Weights of a small sound classifier: 47.2 epochs.
Rows from block 2, named by matrix and row number. Rows with one number belong to one channel. Each number is 128 + 24 x the weight over its row's rms, rounded and kept within 0 to 255. All counts start at 0. Numbers have three digits each. After the name is the row's rms in percent of the matrix's.
# filt: filter width-5 conv, dilation 4 (model.blocks.2.filt.weight, 384x384x5), inputs 220-241, a 5 kernel for each
# gate: gate width-5 conv, dilation 4 (model.blocks.2.gate.weight, 384x384x5), inputs 220-241, a 5 kernel for each
filt.282 098:129160155109163153087109152100117137157144141093117099097173148098093112137121142159150100152131109130163101104120166123118126112168118142120123123128095106173123130125130117119138169117154135133112128113122125133126102168142164156132090136147096114101155109132092121129153178155123116105164097165142135139168160063135153159135126
gate.282 102:163117135119125122110072157133160130075106177091143100145145122096140100148113132125103104113204118072119073171104089144133131081094153123114166124093125106108130115160150151088156161101182097114145104120101113146170105151105108117114117112142167109102131146061090090110113117142112111154120159095108121075060094131159111161130115
filt.283 097:079136105086127122126106132102136120132164108101128129137135145123101139152132104149150097168119160135136124107120169134163105145145145152176107113128177081115147142133118116081103141108149119144116109144131119109125121140084170133133125106140091139136095152118143124129147137136160110106140085134155153131151122151152161172098167
gate.283 100:135107076136133117136124114134110100110143143108139110112148109115132104146126117130119142116164117075143102184118114122148115131118117139073175130162148141154128089143104091116115174121158149128105127145143134123143140128104135154163137079117106074123158148151126204097148168112120112121144150134096107151167112125102108144130187
filt.284 095:100154101122141141119123114140148092129123152139127118127113118127147162091144116132127133176160144146125151135126165134139140168139108144149160113129122117103112123087135144114116124129127135104143136158129152138125116177116091137108097130161105132078172155096108122115103109116159124137096115140150088195143148143123148129074136
gate.284 102:130108150112094094150137148107120125143172127101156122069124133096069113130147120162113118174103171136097091131123137127124191096150166075133133130119146170157108132106156112117114125124099180088106151120149077184077161127099123117126175111131109108118149162089100117143119108124097114107165113137100123180126115151136118141104124
filt.285 103:140134150095173158160095134150182116117118106130178097108134119092103157109117144123130148149106123152080127119170148095149136174106131110164142116150136129125123121125125130127119129141123136120147110144131119106145151129172147126135135092112153153123184133154148073138119148087132132146086134125139091081135135077158160101107101
gate.285 102:146096121148144091123159097143152155135125133149136110124115140126141110135127110101119146182160135117137141110054153150119081086158144089141104114109102159128114095117128147085178124128140132082111089143140129143142097135132136106143091163089102129074105163103126126185112133141131113128135133127150115162178137104134104091154116
filt.286 105:180158153119150132149140118116138108120139153113129100117164134097144153148133140127139090108108100172129123135145129130144144099149093139136087096134143115108110128103112090102148150139070134132114118118134133146100118123138143170164159105182086136150130109076173118127139073139117133126103149171122138149141144109163087153135151
gate.286 103:145106171105145145121099150127145133154121096127129129087079093103169110136181131130171127141107100141130142159168108113129146123124141112148106149113129111088105191129103153156135124144146117148113121156116135147150127153139130130084099127141098158102154130112127130146163138113115157162124105124178142117143164128104081146115130
filt.287 100:103146130118135133101156124104141105167085165148143153081132138132159202123132117120161109130103078126129164109174141125165098118147161141086137096136124082138098124127126108112118176164120114125109168139110146141155097142065152108143120099122142172160103103151130172117115089145148126139163166146156112107140121094088158123144116
gate.287 101:105128127202135120128127135118151125146128124087133129119160163115106145135147154110165129145081127155136114183174204137164130120127075146118108127142113129131129144116129145109143090172136117155124149122119139156139078196170118114166139108107160172108212126093169124136193129097116139096115109100147153120113108098122155147145125
filt.288 101:160111152171109159127142140135153120155159069140096075127108136148139154088119125136135113100131131119136121147093156108134130152117122136099125077149117155158126153116136118116120109151125147085107135136125108143138142082118121139140097127086147132124154129166098119093199123118119123103160125114123114149131105137134156125132147
gate.288 103:093158156114101145165096062120132127129133155143095138141101129138138178109134143175086167095086107114111119114125174110118102107117129114121115136115091109112111160143090114124104157138163120124184120089093087104164130132154114120099122135145168114122134181081139081119147098131109130131091158146117128104140128092180145165088115
filt.289 099:093175102121170168133123164103125121161142164149141127140127127100121110140114078152139144127174123111117118120122137192122172158129172127164151151142117112150147181108140135119102143143090149124115110142099145149170116094148142128115117115080153111135108139126127123127126097103164136112133088135147092159145139129162083105148117
gate.289 100:140099155142140118153184151123138130121133181078143140099087157134109113113108148109142122118164138164132104082152121104116130118161134147110161119145127127159107113119137123162083146129145138135136152139105126134145070163112108160128109122147175113129163134108149109201151103092153135106141156126120120125074125149096142162159110
filt.290 105:171115093127139136118106101152122142142097120125120114125124115074134129171113130120125127163145179146136149090151135135109124110098096135157123181126112153111133159136133082125128106116138144088128125118158086146149099146129118115129133062128129145100143137147123152148084162129133153151157137097150165135150123128143175121122116
gate.290 102:140137121104098098090117134113160114157108108144136149135105107111117180100145133089100161110091120111151139141155142141156121123113112138102154127082115104150149118138109124135125146102096093122068100108125138172104104105138135118133127105089073120128108081155135098126147112152152120134121142162131203138097115114116108113131128
filt.291 103:145112147132112151138121142142141155137143147105164126108170147141168112094141141124084157143166122146136153123159097110152137134121123126119126085112138131123119180142128124133124169149125124132120110099113133158123102115144098160122090126114100136140125101128180135090140136098155111122116122114132144105142142153168086134110120
gate.291 104:129166110131130113127121146097167155105101129137148098126110149110133139134113160121124136126106148153111129105132160165177137107139158098111093133161176079103119118110130087133150121114114147116168109103113131119081153124134132164135141172111117140156145144150113167074112122122164131111081175173141132121104120080116140123118103
filt.292 098:096119152121137143158122106120125109117137089085118121125127087157114073116124129141164136147070126123159129100118077136101145071160123097171144132092120119152180140118184158090114127088131156141116110106142159151147160143147147119154143140154123120087062136052136123129132143110113152109132108104143150113108154134156145152120151
gate.292 102:140103162124138140131130153159122134134139152177163168122119095165155115163147144122107063131144129170133117171142121141157129123099195141140148147124125152138092143134143147124152154111144155154161162109118157076099097153144162138140117108109117131145156172136076137119135154135149164143115143155143167134109119148120142118138139
filt.293 101:116130144133126144132103110120124102098181091092084154105144137109116130119175148146174126135135131139119132148157185124085143157137154130118147116119107145122105126126095107111118108089106121141117119114115109125122124121138114091096129118127127139129126092156163127120153133125124152096104108107139122118140148127112160101121116
gate.293 100:069113149157093158151164102115143195084118140127145135142102157138114107101150159153114130132110158096130119093163127173142174144112145129167099113133102153144159149104137111129104131123141100134104173083125149094115115127143165175103093127132142090117121108085164140159131147109084116179153145131143192118114158109148138134129089
filt.294 096:149120149141130137124097165119127096144108153120135112121101124149109107126118154149064146152121105128171142112150123125133154080107104098131157144143152170126146085125132116129138095115141101139155157074146113142147125135135147075166092138153194122106108114115095139158121141086095121132099138114127143082093172147093123097159159
gate.294 099:131109134158136130112097138112146116114118124137160129149121126125102167144133142101139111140087059126118109128130122102105108149125135177094136121113153159118151147141104098076093147157119157098181093140124140163125110151117088126111132077151156113108139149090100124106112095198132111145139146109143095140191112105088164150162195
filt.295 097:150137121093126146150101130121107146183132143118149162132139108165157130096112129127153165147108140151153150139071159130101160145138107133166152129134112110143112114112138084086145146129064073138136108147126136163112110103131094091108098143132146132144101125108165116136108133087145097114105129137107090162153107124163075042106123
gate.295 102:162137143138128103095137161165125143118115121138113188138124136107106160136153103132132145138143127159152113115148114158113133110103137155120156122079170121144146116044100151141116144094151111146129167119144105138097090144051132148129147119080159098142130173151089145113140100085084158114110073141174148095087144153150151135125133
filt.296 099:118118114100137138133103116139177127097151143157147138114123119108186158139145124098115141166144078095075143130147128141127122124128124117185099106182132117145133128114140102134122103152089128128129141118123117103136140127137151119118104102124139126116131085178107134109110131125119120150119118152111134174128110119132146159106134
gate.296 102:133129090146087123105120142142085103155102130116162114158168102112121132092154112122134147142109112128180101155107089140120094115101142085097142129121132114142167164094152127174137140133172132165096163113155162191132168100116143127122108121091132138120099182156129138117162083090086139122128069155144098107146148101134209087145127
filt.297 103:099092104118128119104089101120138149114147122165133130143141142099092120095127116114165120145136111139135130142124113131136144079181108168118129131158119104097141136108129130131138134114106139124151128142154155142148143166094177123098139117121069121126100115157136116118090150146107146137157115138127100138104103118098164088109153
gate.297 102:091135115137163149121116159118096078141101108167166118157112154135129178139118074133137095160185085130160064124144086153177125124143161131147105132095138147113144090140142158103105109115147123164121117091102160135103132098142149093137145130139139106105150122145111130150092099156128128118151100106153151113091167135094135064167122
filt.298 103:121134132104126130139143103116127124184153090148096072149115160151137170106140093092127126157125123140132116113173148093159178150160114095156158113116139142143125117151120152146147135127121134120105149121107112132112108164155171125117110122147141184110118101109118140123091155141123125123097123113134098214119145128114153136137137
gate.298 105:129160130127120129057168104140119117082119129102159154119115110134134141107130161098092101146122144107126129139116104058118109123141104117074140118115123126130140131120125118110148146096118138098158096188116126135133136113170120067171179111133136169161165111151074097085105131192123112150135134121121167081135149108130141129125125
filt.299 105:123141148110168165175180157153134138129126130161101114085159138111148143113133185145108161105137126150122093124164105131100112145160145101122096122167132163189143120090141184117151144145119107132138142124148098125112155133113158151136146113170160116086135132125149122132142134119155107097086148094065127147144144134105116126128117
gate.299 104:155126105108113090131173101101122142163144168122151101135149095139159132130130133161148152101103106173137132174163140129122135157118170095137112153125146130111120109109138114113136118148118128147148102168156090113145167132131095107099160141168136136117146153137107172139119144168094097100157139135122155154133158155111122086130160
filt.300 103:101086157161159111105147100144139073098096167115101092150105141107160108111162108098123158141110121105128110116135149133126102113084116114130120135103104138127152100128094106146137133162162131112105108083108148100101109119107121135106104081142101089124102141138081156144141179126120117142153134161195112127119104116169100177117108
gate.300 101:127117151135088181112122131152073180102157206151127164098126135106128121138110141135076135105117135148139115165150113154103133137127127137093126102106117150136128142131122167127099142120150106145150144114107108129077099153144148126129138123113132129119099120147111100102113159145149169134159094169067122115173128086090108122108087
filt.301 101:151096189132132151127137119139086102135140145130117143099122133135147140133162156123120152135124142115077123115108145097112126121148109154164145130146110135173122099131134082121160114130144103105119122158137142165105137161170131170136140100148162132135139157127141130128114155110140170150144122122098108126144117140108124169136127
gate.301 100:135096124170126117120124167087127113119116146112183143115103099122149112094200125112135093147119128149108129118110130110125144129138140131118077136126091174142088144155131134115144110109154133161131148207136146115104120102141154153113164072095127102140097140122165131097122123156184127141132101124137164117112154109160146126116146
filt.302 096:109149082120123150124150138109148140108167125085108167141164076136116194128160137148137119134127104081114133113119142075138140138143067133153105109097126141117123139125151120110146143102137116134144118132087160128106139175111140141098124155133098169124104119134110141131159098118127141139111132101142180151131118168141129137165172
gate.302 096:172143130069089138118085148141120157122132138088137101136121151141143106139119126149114137162109128148149148132142114122105117115141132130115147126112138116132134134111135091090139119137109102129168116110062117110112113148136119095116144134116162107114094129113102182079120109059134146106141147128136127119124119147104118130102097
filt.303 100:126128160120111118112190097143119121133101110141111153098145087144123111102125182105147132129144129132149167151155155114110139094153118120116097091172104136121103098153130114151132112114149128129077103143135103154108117173165130114095142124118154114139130157142115142141132106086092135119130127139147128138148120151103135133144115
gate.303 096:138115149127108156138164099171102162140092134114154145079116174077176115137118125127138117108104156135150141095078151094125144134119118143119109126123147137172113152131119094121135118148081123143121159145115149110102167164106119112132133093132158148127119140169135128115148124109169127163165149087114113185168140116165130143142105
filt.304 095:135118137139125148120118085121088155107102131107161134157105138099135110124134098128133079156150142148117097147101157142156121129128140097091187149138131140066111148141147110124133138123126106112103107073178143097150103156124120129140122127147080152161144118148122083107115115155128136138167115122116176108137151107172104120165133
gate.304 098:148148138117148121123089119146147085116120146180158143099125127098117126174090108111153154110113131104166143116135130131119097155117169095128107101156146083102149163156165131162100146147163114117114173129099136152189083111170110149106171146100120125160128130136134087170102124147133107121098099150168148119135118124137114168139104
filt.305 095:147114141120128136155147162140154133142098118108165137134140188159141139122160163136117111121126093155135125154102136144088139130086150116099144097138136135126110191114109104132123126118153105086134092129109129134134112096102146133106124089107141123104098176170093184080109113181060157183143122169153125124146146111163096108118142
gate.305 100:120122134098115144141116158127082095095155124158117137138120113085110117113115096141118129141121088138129119146160110135105146131142135135127154059097112131115159083097122110136128111134163123131156138079144124111101122106097152126137164125140147103133143137094110117143096101126156150163110139122120103116139141117125133146127115
filt.306 102:146142141116143151141149159143150142144161128128124119131123117110112125113131166108126130096131129124119139141140096138111126117159082102123127129149120111114156147088126145142099138104142114139166188131119143111098148145170069136135119146128159127086125125095135096130140170103131140124106089131121172118107127118147156127148088
gate.306 101:141146149113125119138132100131118113127112117142126145111165138137132108123131135116101126169112154117137148124140135106138117127137105165111147090136079107110090123120196159113176103144090119155110122101185117150137144129094124124139136128147123139143111115130086138133135119102168139109113137173112143114121119113113130123132126
filt.307 095:153122138117185108132143193124115103167106180137091136152121141175129069119134103162172158133076138105101122131112159072132153128105159128140140152145162146123135163111137130125088112121120092121123159107139136079071094098133150089182099114122125144125138141176156146128110160142091110134181179124165162118138122083142102143138148
gate.307 092:101097131116079144117133143138105116143112157145105155136125096136124120114120160138178146099157098133135134145114154101177089141142149117102183172093150129112067121115130155141150173099143132137101154101112141134145116119136107131114177089123115120142112120122159160122138150124075116115162132120174170143124137111177110140134141
filt.308 102:114097132164101126146145146093147118093171139132127139094139113155157134127140114123135123114121108102171128103120149108112084142106168099160121105119093142077086107090102099150159131139140089127125112155135132114111146127152163121151135148113139110170137163091098146115192144180142115129114112139137124172157090146123087125137122
gate.308 099:090144173097115136121108140129145100142131151127126132154151124146104137132101148080178150159124079165121112114151135166152116081138159069141138066140139118152126133134122137166123111098087141134164144158110133104130145106128132154103109155110125130124103196126133121152131107145123104149124113144145096149158133162151130102128106
filt.309 104:148112155083095106113154127097134139162146130108128095112125106085100109174138154100119122092134135135135119123125141115113118094125099136079150143142115127119076126158118158120133105137147125112124154118127093140119149130125096123132127112145133139122129156101148109180095136108073132168120100136112118130110158097108107080134148
gate.309 101:130092139133150069087087189169134106133111158102171148082102135139095137168137106162119149134162115142130073110101144101108196140160118151131140084104098143136106141151163119120133093103131114107147082098111131116116135139124128137148118102168136142106141112098126100077089158136160097137143161152094174177114114126160133134151161
filt.310 102:128120108116112118169109126124127121102128122119176118099140110106161095097146129133128118091110113141117178123166094116111125122174126161128149141143131143147150133108140141119119154119107174111179162148140179117127158138121159164135126153139144094151130152110146112133143142102118139153118099134129147140101104085098167111140144
gate.310 100:159156102129114111150105155121122111131078128169092131122111122120140129137163152118087139122126091120144102110106157153097119139123121147146124144144154182128090131136139139142084167090149156103162104157174149121164145102137173105124129122114117133132130118075113175130104145124148128101182149154103097156129088102128138125112106