python train.py --model="sound classifier" --train_examples=26041 --input="log_mel" --spec_augment=true --targets=["emotion"] --num_classes=4 --loss="cross_entropy" --residual_init="zero_last" --eps=1e-08 --one_sided=false --decay_fraction=0.4
Rows from block 3, named by matrix and row number. Rows with one number belong to one channel. Each number is 500 + 40 x the weight over its row's rms, rounded and kept within 0 to 999. All counts start at 0. Numbers have three digits each. After the name is the row's rms in percent of the matrix's.
# filt: filter width-5 conv, dilation 8 (model.blocks.3.filt.weight, 384x384x5), inputs 39-77, a 5 kernel for each
# gate: gate width-5 conv, dilation 8 (model.blocks.3.gate.weight, 384x384x5), inputs 39-77, a 5 kernel for each
# out: residual pointwise conv (model.blocks.3.out.weight, 384x384x1, transposed), outputs 192-383
filt.268 103:525457536505496565511485507476537495491556527464550485498491495493514458520470460490455495458469503369567522470509467502461401462515524517524471465498532448452482510521491460528533462503563483516500511467528520426481506525535431575559528513480521547487476505467513524456443514521520483544521520526531526514498463500504534541534496448500430537432548562476471466455527488391475564450523474545520543521507490526525429510471507543447475515507505510394526544448475477437511526541467611429497521505504580495462443524537514485473518551547522497448476534502489490523518492552527451492512514491
filt.269 105:494519414519480544483540477439482533566498456523429507448517482504525514463480480470559583504509475461424521555536532517479522490513488446475494556485541503510521492531489492472525514520505486492497533466461508548446440517495502483547501539537532448525391520507494514502500476506564493433560513560510503500412466481433504473577528521508538517523483470528489496469537459475481502507461468512594516445493529512493517486572516555487521499511575555479454556482510494460559475534544518542490489465514526486459478475543539574454524382546387473448504538510537441499517445483519483441475517578
filt.270 099:466501480556560488482570454543523526504559506524499532510492503531446560537477511468547492470458438488480417559503567418452544500525509531503482511498483498512543476468499502492584422534518538523475452492405513541523412446451499497465609506510498541509565452437507512479460469475521454535545628441501467472513479458511482491532506568497497529472519503492492519527616494546500410542553446443548492519531479487509482521534465572479577467498532481594467526540500466497508487505440469538536531467567458488482471508562578460505481493510471513515509497473450492527558415471519504488525445488
filt.271 099:508543488485541459458499521474537560476512510542483475457463472491523481478466533464505481533490520511542511473510588389497522496486463568561497477579467490482556508499405524478546542518405482537446457525476505526505495493511497497469493505587427461507532504511566397553496452488621493462521543485515474491532479482503560540558496475533511460489541478493526585556545472494478553493530459466488522480574543521554520509544517446531506503478520467485444500497439473563489494556567521532442514483502499487587432539476536532458521512526535495436487528482479542468555461494513497507560508513
filt.272 098:506514501528540565504441468466500598547529574471504493533515507414517449463443504505491467443469515483504529494496573529493514515539508402570434550542437527446532495520483471546515455546498541523423487528432530523545466529485454508530494505514508501497469499485503509505444470522597514512474517508552544574488448470466503463548454490485493515424515488516418499417497481565456495474438515514610500495478468479453541484472537546453507526513576548600508464417472483443469509506475484517511528544577453487438505461492523433527507490414577557519507537507506460467477458471516482470458537456
filt.273 101:453530491422483509541488433532496490455478476463424484508546565473400536488550426479515471427515563491494529516524485503529496487484505493519516521450505518501534538492527529486505455449502488443585494537523541545577471480482444516463469525493521524551516508494504558437507499555559510485472459459495540475489500431522451563570497521449422513484533505498509510546457455533556527560452524542522510499563526518478465506473505419508497487491542555460477520471565468568527524520411443492522503534541469538490549525454447555554529445556506497444487526525501507436512490411552452476554487497
filt.274 102:501438484541456551531495497438502496531516473477494464448485423612505481535515510556497542530495455469467453507525498495567505463509514503507453521501466427518534467435528424472525472442540502559495444453456548519534485443480538488494499518557467544516451453473455505466464523551521524518570472554482521411497478507514546527520529562518541465447522571485508572521485429473455524471529508510480461471438526490476494519471502549548455576524487572561457564561543532491447500489490455519504502468487409483516474525521492539557528523484508458533555476535462562530549530444458509550516543513
filt.275 099:494534459485393558537488524512530481554457535519536492498458484514553436476543496443505461588520456526486512471579520517529578520462546527489515534540506488534474527558475509519556579503454480490500472551508493478476509580578494536529561494577468479479537513464542475501470411473434573482425505477536528475485430462481566502479493516513488445546528544462492517532501456540464558483474504503524546488491426487437560469422544510438534485531428529465481606556534545503551485537497412496515477466507468516495527527465537513491478553465407465502573471506515450513472402431474582532535487515
filt.276 098:416502565530518499516449462547481468485458510533561470496436471537521543515438510552519528521491459514507473495484489478529541487502530510555554577474508489474550478487534532439451490478554510612559517562498433462523594459438519533492470450483532472512559546575539481527535455471472534512508458522489493499496568504549444563510455499494509560541551481505558477494465498518532585546475538442433495499486435458471474501503556513500515452469433504543515534533491485506524517487529531494424534504480534532470495479498496489508549522482502523586476504466531529549498495500568510505427466444
filt.289 102:494533539463502479523488556582528484538473531528529512511480456517482506484501511443481504494450524470584491532448399500533546472514539467554547479468519453521563410443431546473516515449491524467536507528488463438496496483502515515483454517530526432532543505527537508532482560482467528592501571540559451472460531493505567514487462569500478493515546501437457516445369541525433502479493520456541495547487534538477505492458460452503583456430462469498534487509490452508470549586484509501517500535541422489493478559552567550427554522547520528540466449505500448558456511533546457546535496549
filt.290 096:479564414550490517568516566498472493478510549468529503509446498556540458533545477532501457489434569518432579558439460488500526538525433539449555478457506476474619488441529488492522423426513480509403551539545481481488492494476502460508571569542484533539530447543446485530506538527475536546556484519523532478548474540521503558442482472499468458527506492487538413466591489521511496537455462541523530494582431481478478574538507501443521580511534528606541489497448565456498513487496446456467488577435506479466536459527549535487474477546489490466477526538536552504446510563473478545610469425
gate.268 104:480550453489506506568498467525468501430502496529499538560547467543471539449519463531491475450481552443492564502550562537491546458427520461468510558530458552560474542534506532478561485469493494343510531474491490416461489579563452589438489544516484482517573460501428510557496491453495518529444574527520494532463540526495424523465586480535506531514501464545535527502534471567462584530482465472565484507512529500528480476418492534485445477454529510484462455538485534515437625387495575509501450574499499495480569486596465527524475521488533556519469493490557502552468515427535490569524575483
gate.269 102:508476550534520550475528517470536511579492486473475477548485505485546460386494496509519516513534477498520537493475549486497534563501466451479539477526500469548455503458578420483442511498474484463577544573469392530531481451488490499563484546534419495471499525425457558598508534537563608492408546499475536491479527474503530577435544425475524513521518529461524543495544452525456488569529475570495465473452471497442531526525568538491458542523481495542531549520562542545502463526560469507477390437462478501515523558439511517388485552586482494543492529436431466503484419571405480552534529526
gate.270 100:478551469524462486505475547445539430469516462506480504484470476471461489486492526467478441513460507491500521548431515517549558514565528552557523542470487527487530453532501481446542530472474549511439508536472460573456445537500549486433471534515480493409447415472491554515520406425541497496513472433486487451469449481488547489516601469568479527531549473559489461528516520479431473532578510498520529531519472573542496452532551494489497567444517515430465539500521530520515473465490478411516513468556540470521496513505513529552491475531468422474493465588470524519515421495508475523472510523
gate.271 098:523462439478481487492501534494531563484502477467506434470544468514544538518482528471519565486474429533403422555584517438503506463437500526546431493493514529473525526520489516445473542447493544441588516450538491440479429461508508485488518544479543432474565527473458550526448470511526505481457562448510518533414563469513510493488451538477527472535488478456511428518480519497476443559474505517520554439513533561508494524496541509485521421508490505523496479530543483544494367607497521427510498447514506466508558544501546490434493631485541516586540434505504531503466524486563481524491449560
gate.272 101:531491491465502451477540543515400506460506455482488533498509508487541490538466530514472504507564508544550527426518493546429620471524518553457522576538480551483441482509440508538496496522526472481526507547528515446532491502483422499531534528599454475497476519482464510440443511458525616526494450509500512486465503437506493475492466500485552523445503460524467505459498449535502479523545432483544548515508509529534497473520533464510548530559515474476528476451494534487538506546524526524498449602555507498493523524507495471469491563460484527532515479467590499569489555487570472440487552450
gate.273 101:498577503529571494495456433529530550497551455564458496470471594489461467564523522531422526451527518516486483553415519509481554482538472442487490506512415478499524527486535466527461475512480522546475487460501549496562501488525515462507482568507495532533559479533497531523562497511498516566587531498508500463508479562462455495573473538465581438551454437423416558524501436473468538505480519553475525557558470485548476432492492595477527483501518524494566493480458506419495494512465482533515526472525520470550476563580481491505570504479493525472428517520510455526448497523563497437501516468
gate.274 105:523478510485491581421445553469451434543472486527535438496450562509528452532521522470446489506547510573555475565523546522483456531519495475465504523504552499504544484516495476470514488548486493528526491517523517415487558544507532607465553445488484556434513504417522518536472523540467519496444487502479558526501537470511461520429434495477488510562557513482549427580524448531515422430489522573589498467506495522489513508549493489546490444478508450484489552485508459436468462463508529556492575508526458497510531462527529505494503495492482458394505397452494508467489504513547478409477474552
gate.275 096:575549459419506508527492479586553503505489481492537542561480529479461472460512449493506541527450466485469553520457470528590436511462492511543514552438500533524423606514557546586468591454485524510426456530556511498501490487583530445487554541489572516451430509518522492451437496448506486503474549425548503442528546423534556527484492453561522449463557546457492493496550399515548574563501555558478488532457470493467522509530515525448517508501512574486527452485525503496524445443525553556517560547506517473474558497517418442563496460571491500553535536521447502573571536421448479447477498529
gate.276 098:597518422502455497486469489516469538542546476444511528542518544454479512509565556556504447515574519484457550528488409482492450467470489531469506480483533468459513486490490529458540571474504541546495522495492454515529544479541402548485480525489554389565474503523528481523459442532528560534483542414548496500502455485458501565480595566438456511500511444546482497477519499495472443494513488426560428547552562502512460517571577460517494498492452486492542506472499508526501571503553546550501537527541483559541555463431444524473459484438471525504495538512464510469500469537535497493526481530
gate.289 102:486484510457500519521546436480585549462496475480503510525427456468426466562531529508449472539511517494507486464491483483442408527465494487540496520549500506544514495614534534524504556482476554502533509519511437544514455537493423468520505506513526429416427456455546503484533376435496459482496452400469463462493487435522481457503548479526517524476521492444475554422540512459524461502476464529517523516545527549524504545499490464485482524489529547527457597516470581448501441515485471487530471388499516527529462476520452562492516514491504478474480504436447515548487471487588469524481620455
gate.290 101:488517575509527524490444480516517464524515530525493528476448510519570462551467470462487469560474428491507480530447549516428448490506451480484614477583519504486498477536508499462457474516531431455520492514505477509444496447562529508443503533484524490518553514498494491533540485523539447490546515472541473542526508517451584471429518501487515428549475559481451497494464577480458445482597548520522537509523592522457484427572422475479462474489524498469546501502536491489450520534485475453521496461470526510526461480506539515472493542539535491558511452495457470442446500520559474454502483507
out.268 101:491443491487509572428519481549546476465551509471542532516482543483607483500463494447475561534488491447472433475452529468506568531467473468506568479454450466442451492460472499532512480475494530423497595467442508533493570593502551559501451475493569544437435472551427483509487485517529429467519480457479478449542495508490506440532522511527513550515615577464528526534506477611465561519505520524405582526530464481470418488521515499478562445493519532476449460504508525474534463440473417532551402475489466501499501514506485366478549519450547535441538491543554515484476453534526477492
out.269 096:448487544510486474556490484532521507473521526480429459454492569522519555557586491546482528484552451498472555531580491574517565516500530583441459491514504446558492479553477488497531528570590453436442475519465501489491440500489528465437502510559545496451460496500486477476503507523570539383479503530563513542544473474523518484474575398584504563534492392468552418501503541495450503500468473527521524547518397515535466483524469485529455505431502522606530486507539456461518502578523456572452501516535486493503445564452469552491487528469531535526495530529547408538471558499502459536
out.270 105:493532481451495469526523440488453423482525493453464556496501529529450521540558435506487523473416505527555507416499501531495510482499516491551470432504526447516520478499450521498394474525537491515454475560568558519539430476529502499484537487460485481449480578498538560512506518488524551532503459582555500459500486477528490530541524529474552461503558520457431425459488496542511529544502447509420529568536538523488475507478518589470563464543553441478515500473476560445437538530600525540553479460472502541464508475475537542485504480501517560532424491542549532478492486508536507549
out.271 103:529546507471505520495506494475511495566544418432494473467451437496540417518509555518569457465461529504496549484481531495479511546497442518473505461536518498561432580508448520519539462483534525408409520553526522535438531455628562516552449488525438448509505484541574505464441469514487475523542484453505500473544583508502474488447476495602505486524540552535418462525461619507561473527513535575447462438563500537525473519513562548518479481446452565545487539547602478519505528551490556533452529530399465501495502572541513477463540521480466515491511472510553500494458511529475545422
out.272 099:485453497508412548530567538529530527547425516552489467500539523523498510537496453460557552532403444455465542453516544465485515545500514522504539513510471585497485498554499475497506538455486544542535496481452504492496555384536496473547530546408513480512500502504530510524491527518508498569545486473540552564554550524514458503510527545525536482534523555556522515597560462464528562570545535478440452463439502510496485455497486563462454467470487504515517473463489513431533495536547486536514449504554559476396559532504548506497535419499469553543532584515581512501474504470473505470
out.273 103:491463494518543574520504519472463482504541510493463486524475453543432467488510477431500515536458508499533448395500478518476550442564585510551527492456492541487515544435484474509537452468532586462516561538563548513478565526476516486482506517502511504517471501451465570464496489468504537487500488484523563448497353435451466551433449522505486500472455510543523498561498494532553466491532568492524461481484500471581540574494488480528527534553528447577540523523526499561589446557462462545474528460519525541562466464507533479547500486513551449569489494501534512497496489505472460523
out.274 100:434499573432516627502502492509477550414482483459456526464406503535495478435567443463520443567528464485453470561493540501558498489452465495557498528492537510560528545520486476507458426446615483441538468468543536439488496455504439484451553504516533488486547519441507493501482543507582547543454493542468523446608481525481487501497482510537526503473551477585544492497520449495497582510470530512532482557582471450424526497433451475516478442535473521531590501524496441513547456507443585469519538550527504446485539445523512517531428535513496510473497505473482559491533515455491530501
out.275 104:428437532490527425533513479482547403473524525559494471497546459484492445484509535412454478531560569413533534444528507531523484479483511503470484454518485501429498472556472491443512540477450485420506497463585451554532538418517455450472455487455489563528506591531491514593493469453489461503562485385484530454574476503506497528512459531463525490467459487490539557555482456518483523535428525477460460521569514533496499464525581491558444443466382459472555526492523490549484506542489496459462473509564527498472458474494511484523493510496531479494526433506490529557526511526529527477
out.276 103:532518505507513519491445442417512506529456495490434498464398469519538585529528468420448509465558480487497504482428518590420487503576503510592476522522484534492477460521463490525527571425451494501529521607513434558554448528468570577449477511496530550490510499554522512477513489561481434468571496499543441542401518500490491528559490463534503454518473486468551557524457577474476522477463458517486525513579507488525523490554458553444484474526472529465478461478525420493479492540563443451546541574547458478478477510494444581513450469516527467454510535540517472549516430518493537478
out.289 098:502498498513475535466484514528579463581528477495518469539525420500488447525571539479450525554446547471565459444539541517503451517523467441501443477495526453515536521553490513514548491531553484449434514533537517484514519475496485461545417579524493483498540564478483491553483472473513469498532524530483459497443556511576506502559475444511538551456579528484495507462441469444478483572527485575451486478509531448534440547475480500468639458456566497515445506522536480508520511538499467413383464487472478423552466499534477494500507485490436542474559506444434466498538475482493606479
out.290 102:574465487494482518485513499457499550475547455523427469467490588551548524543576537499469506516592522582473529502501436507489467479411471500506519450568533493483544529494504517620481558519522507448510540482521473487554511459514578477480491461544464549571527492544456540491511427505503514518468494471453529545487486523487470558483481413595472494488476461423496540548532534525570484516530497556486480500493432448524568528574492466558461483521464545550454493579559560517524471469440533505454546481522513491490410411541524489537437495506509510418473525486485413488511506504421470494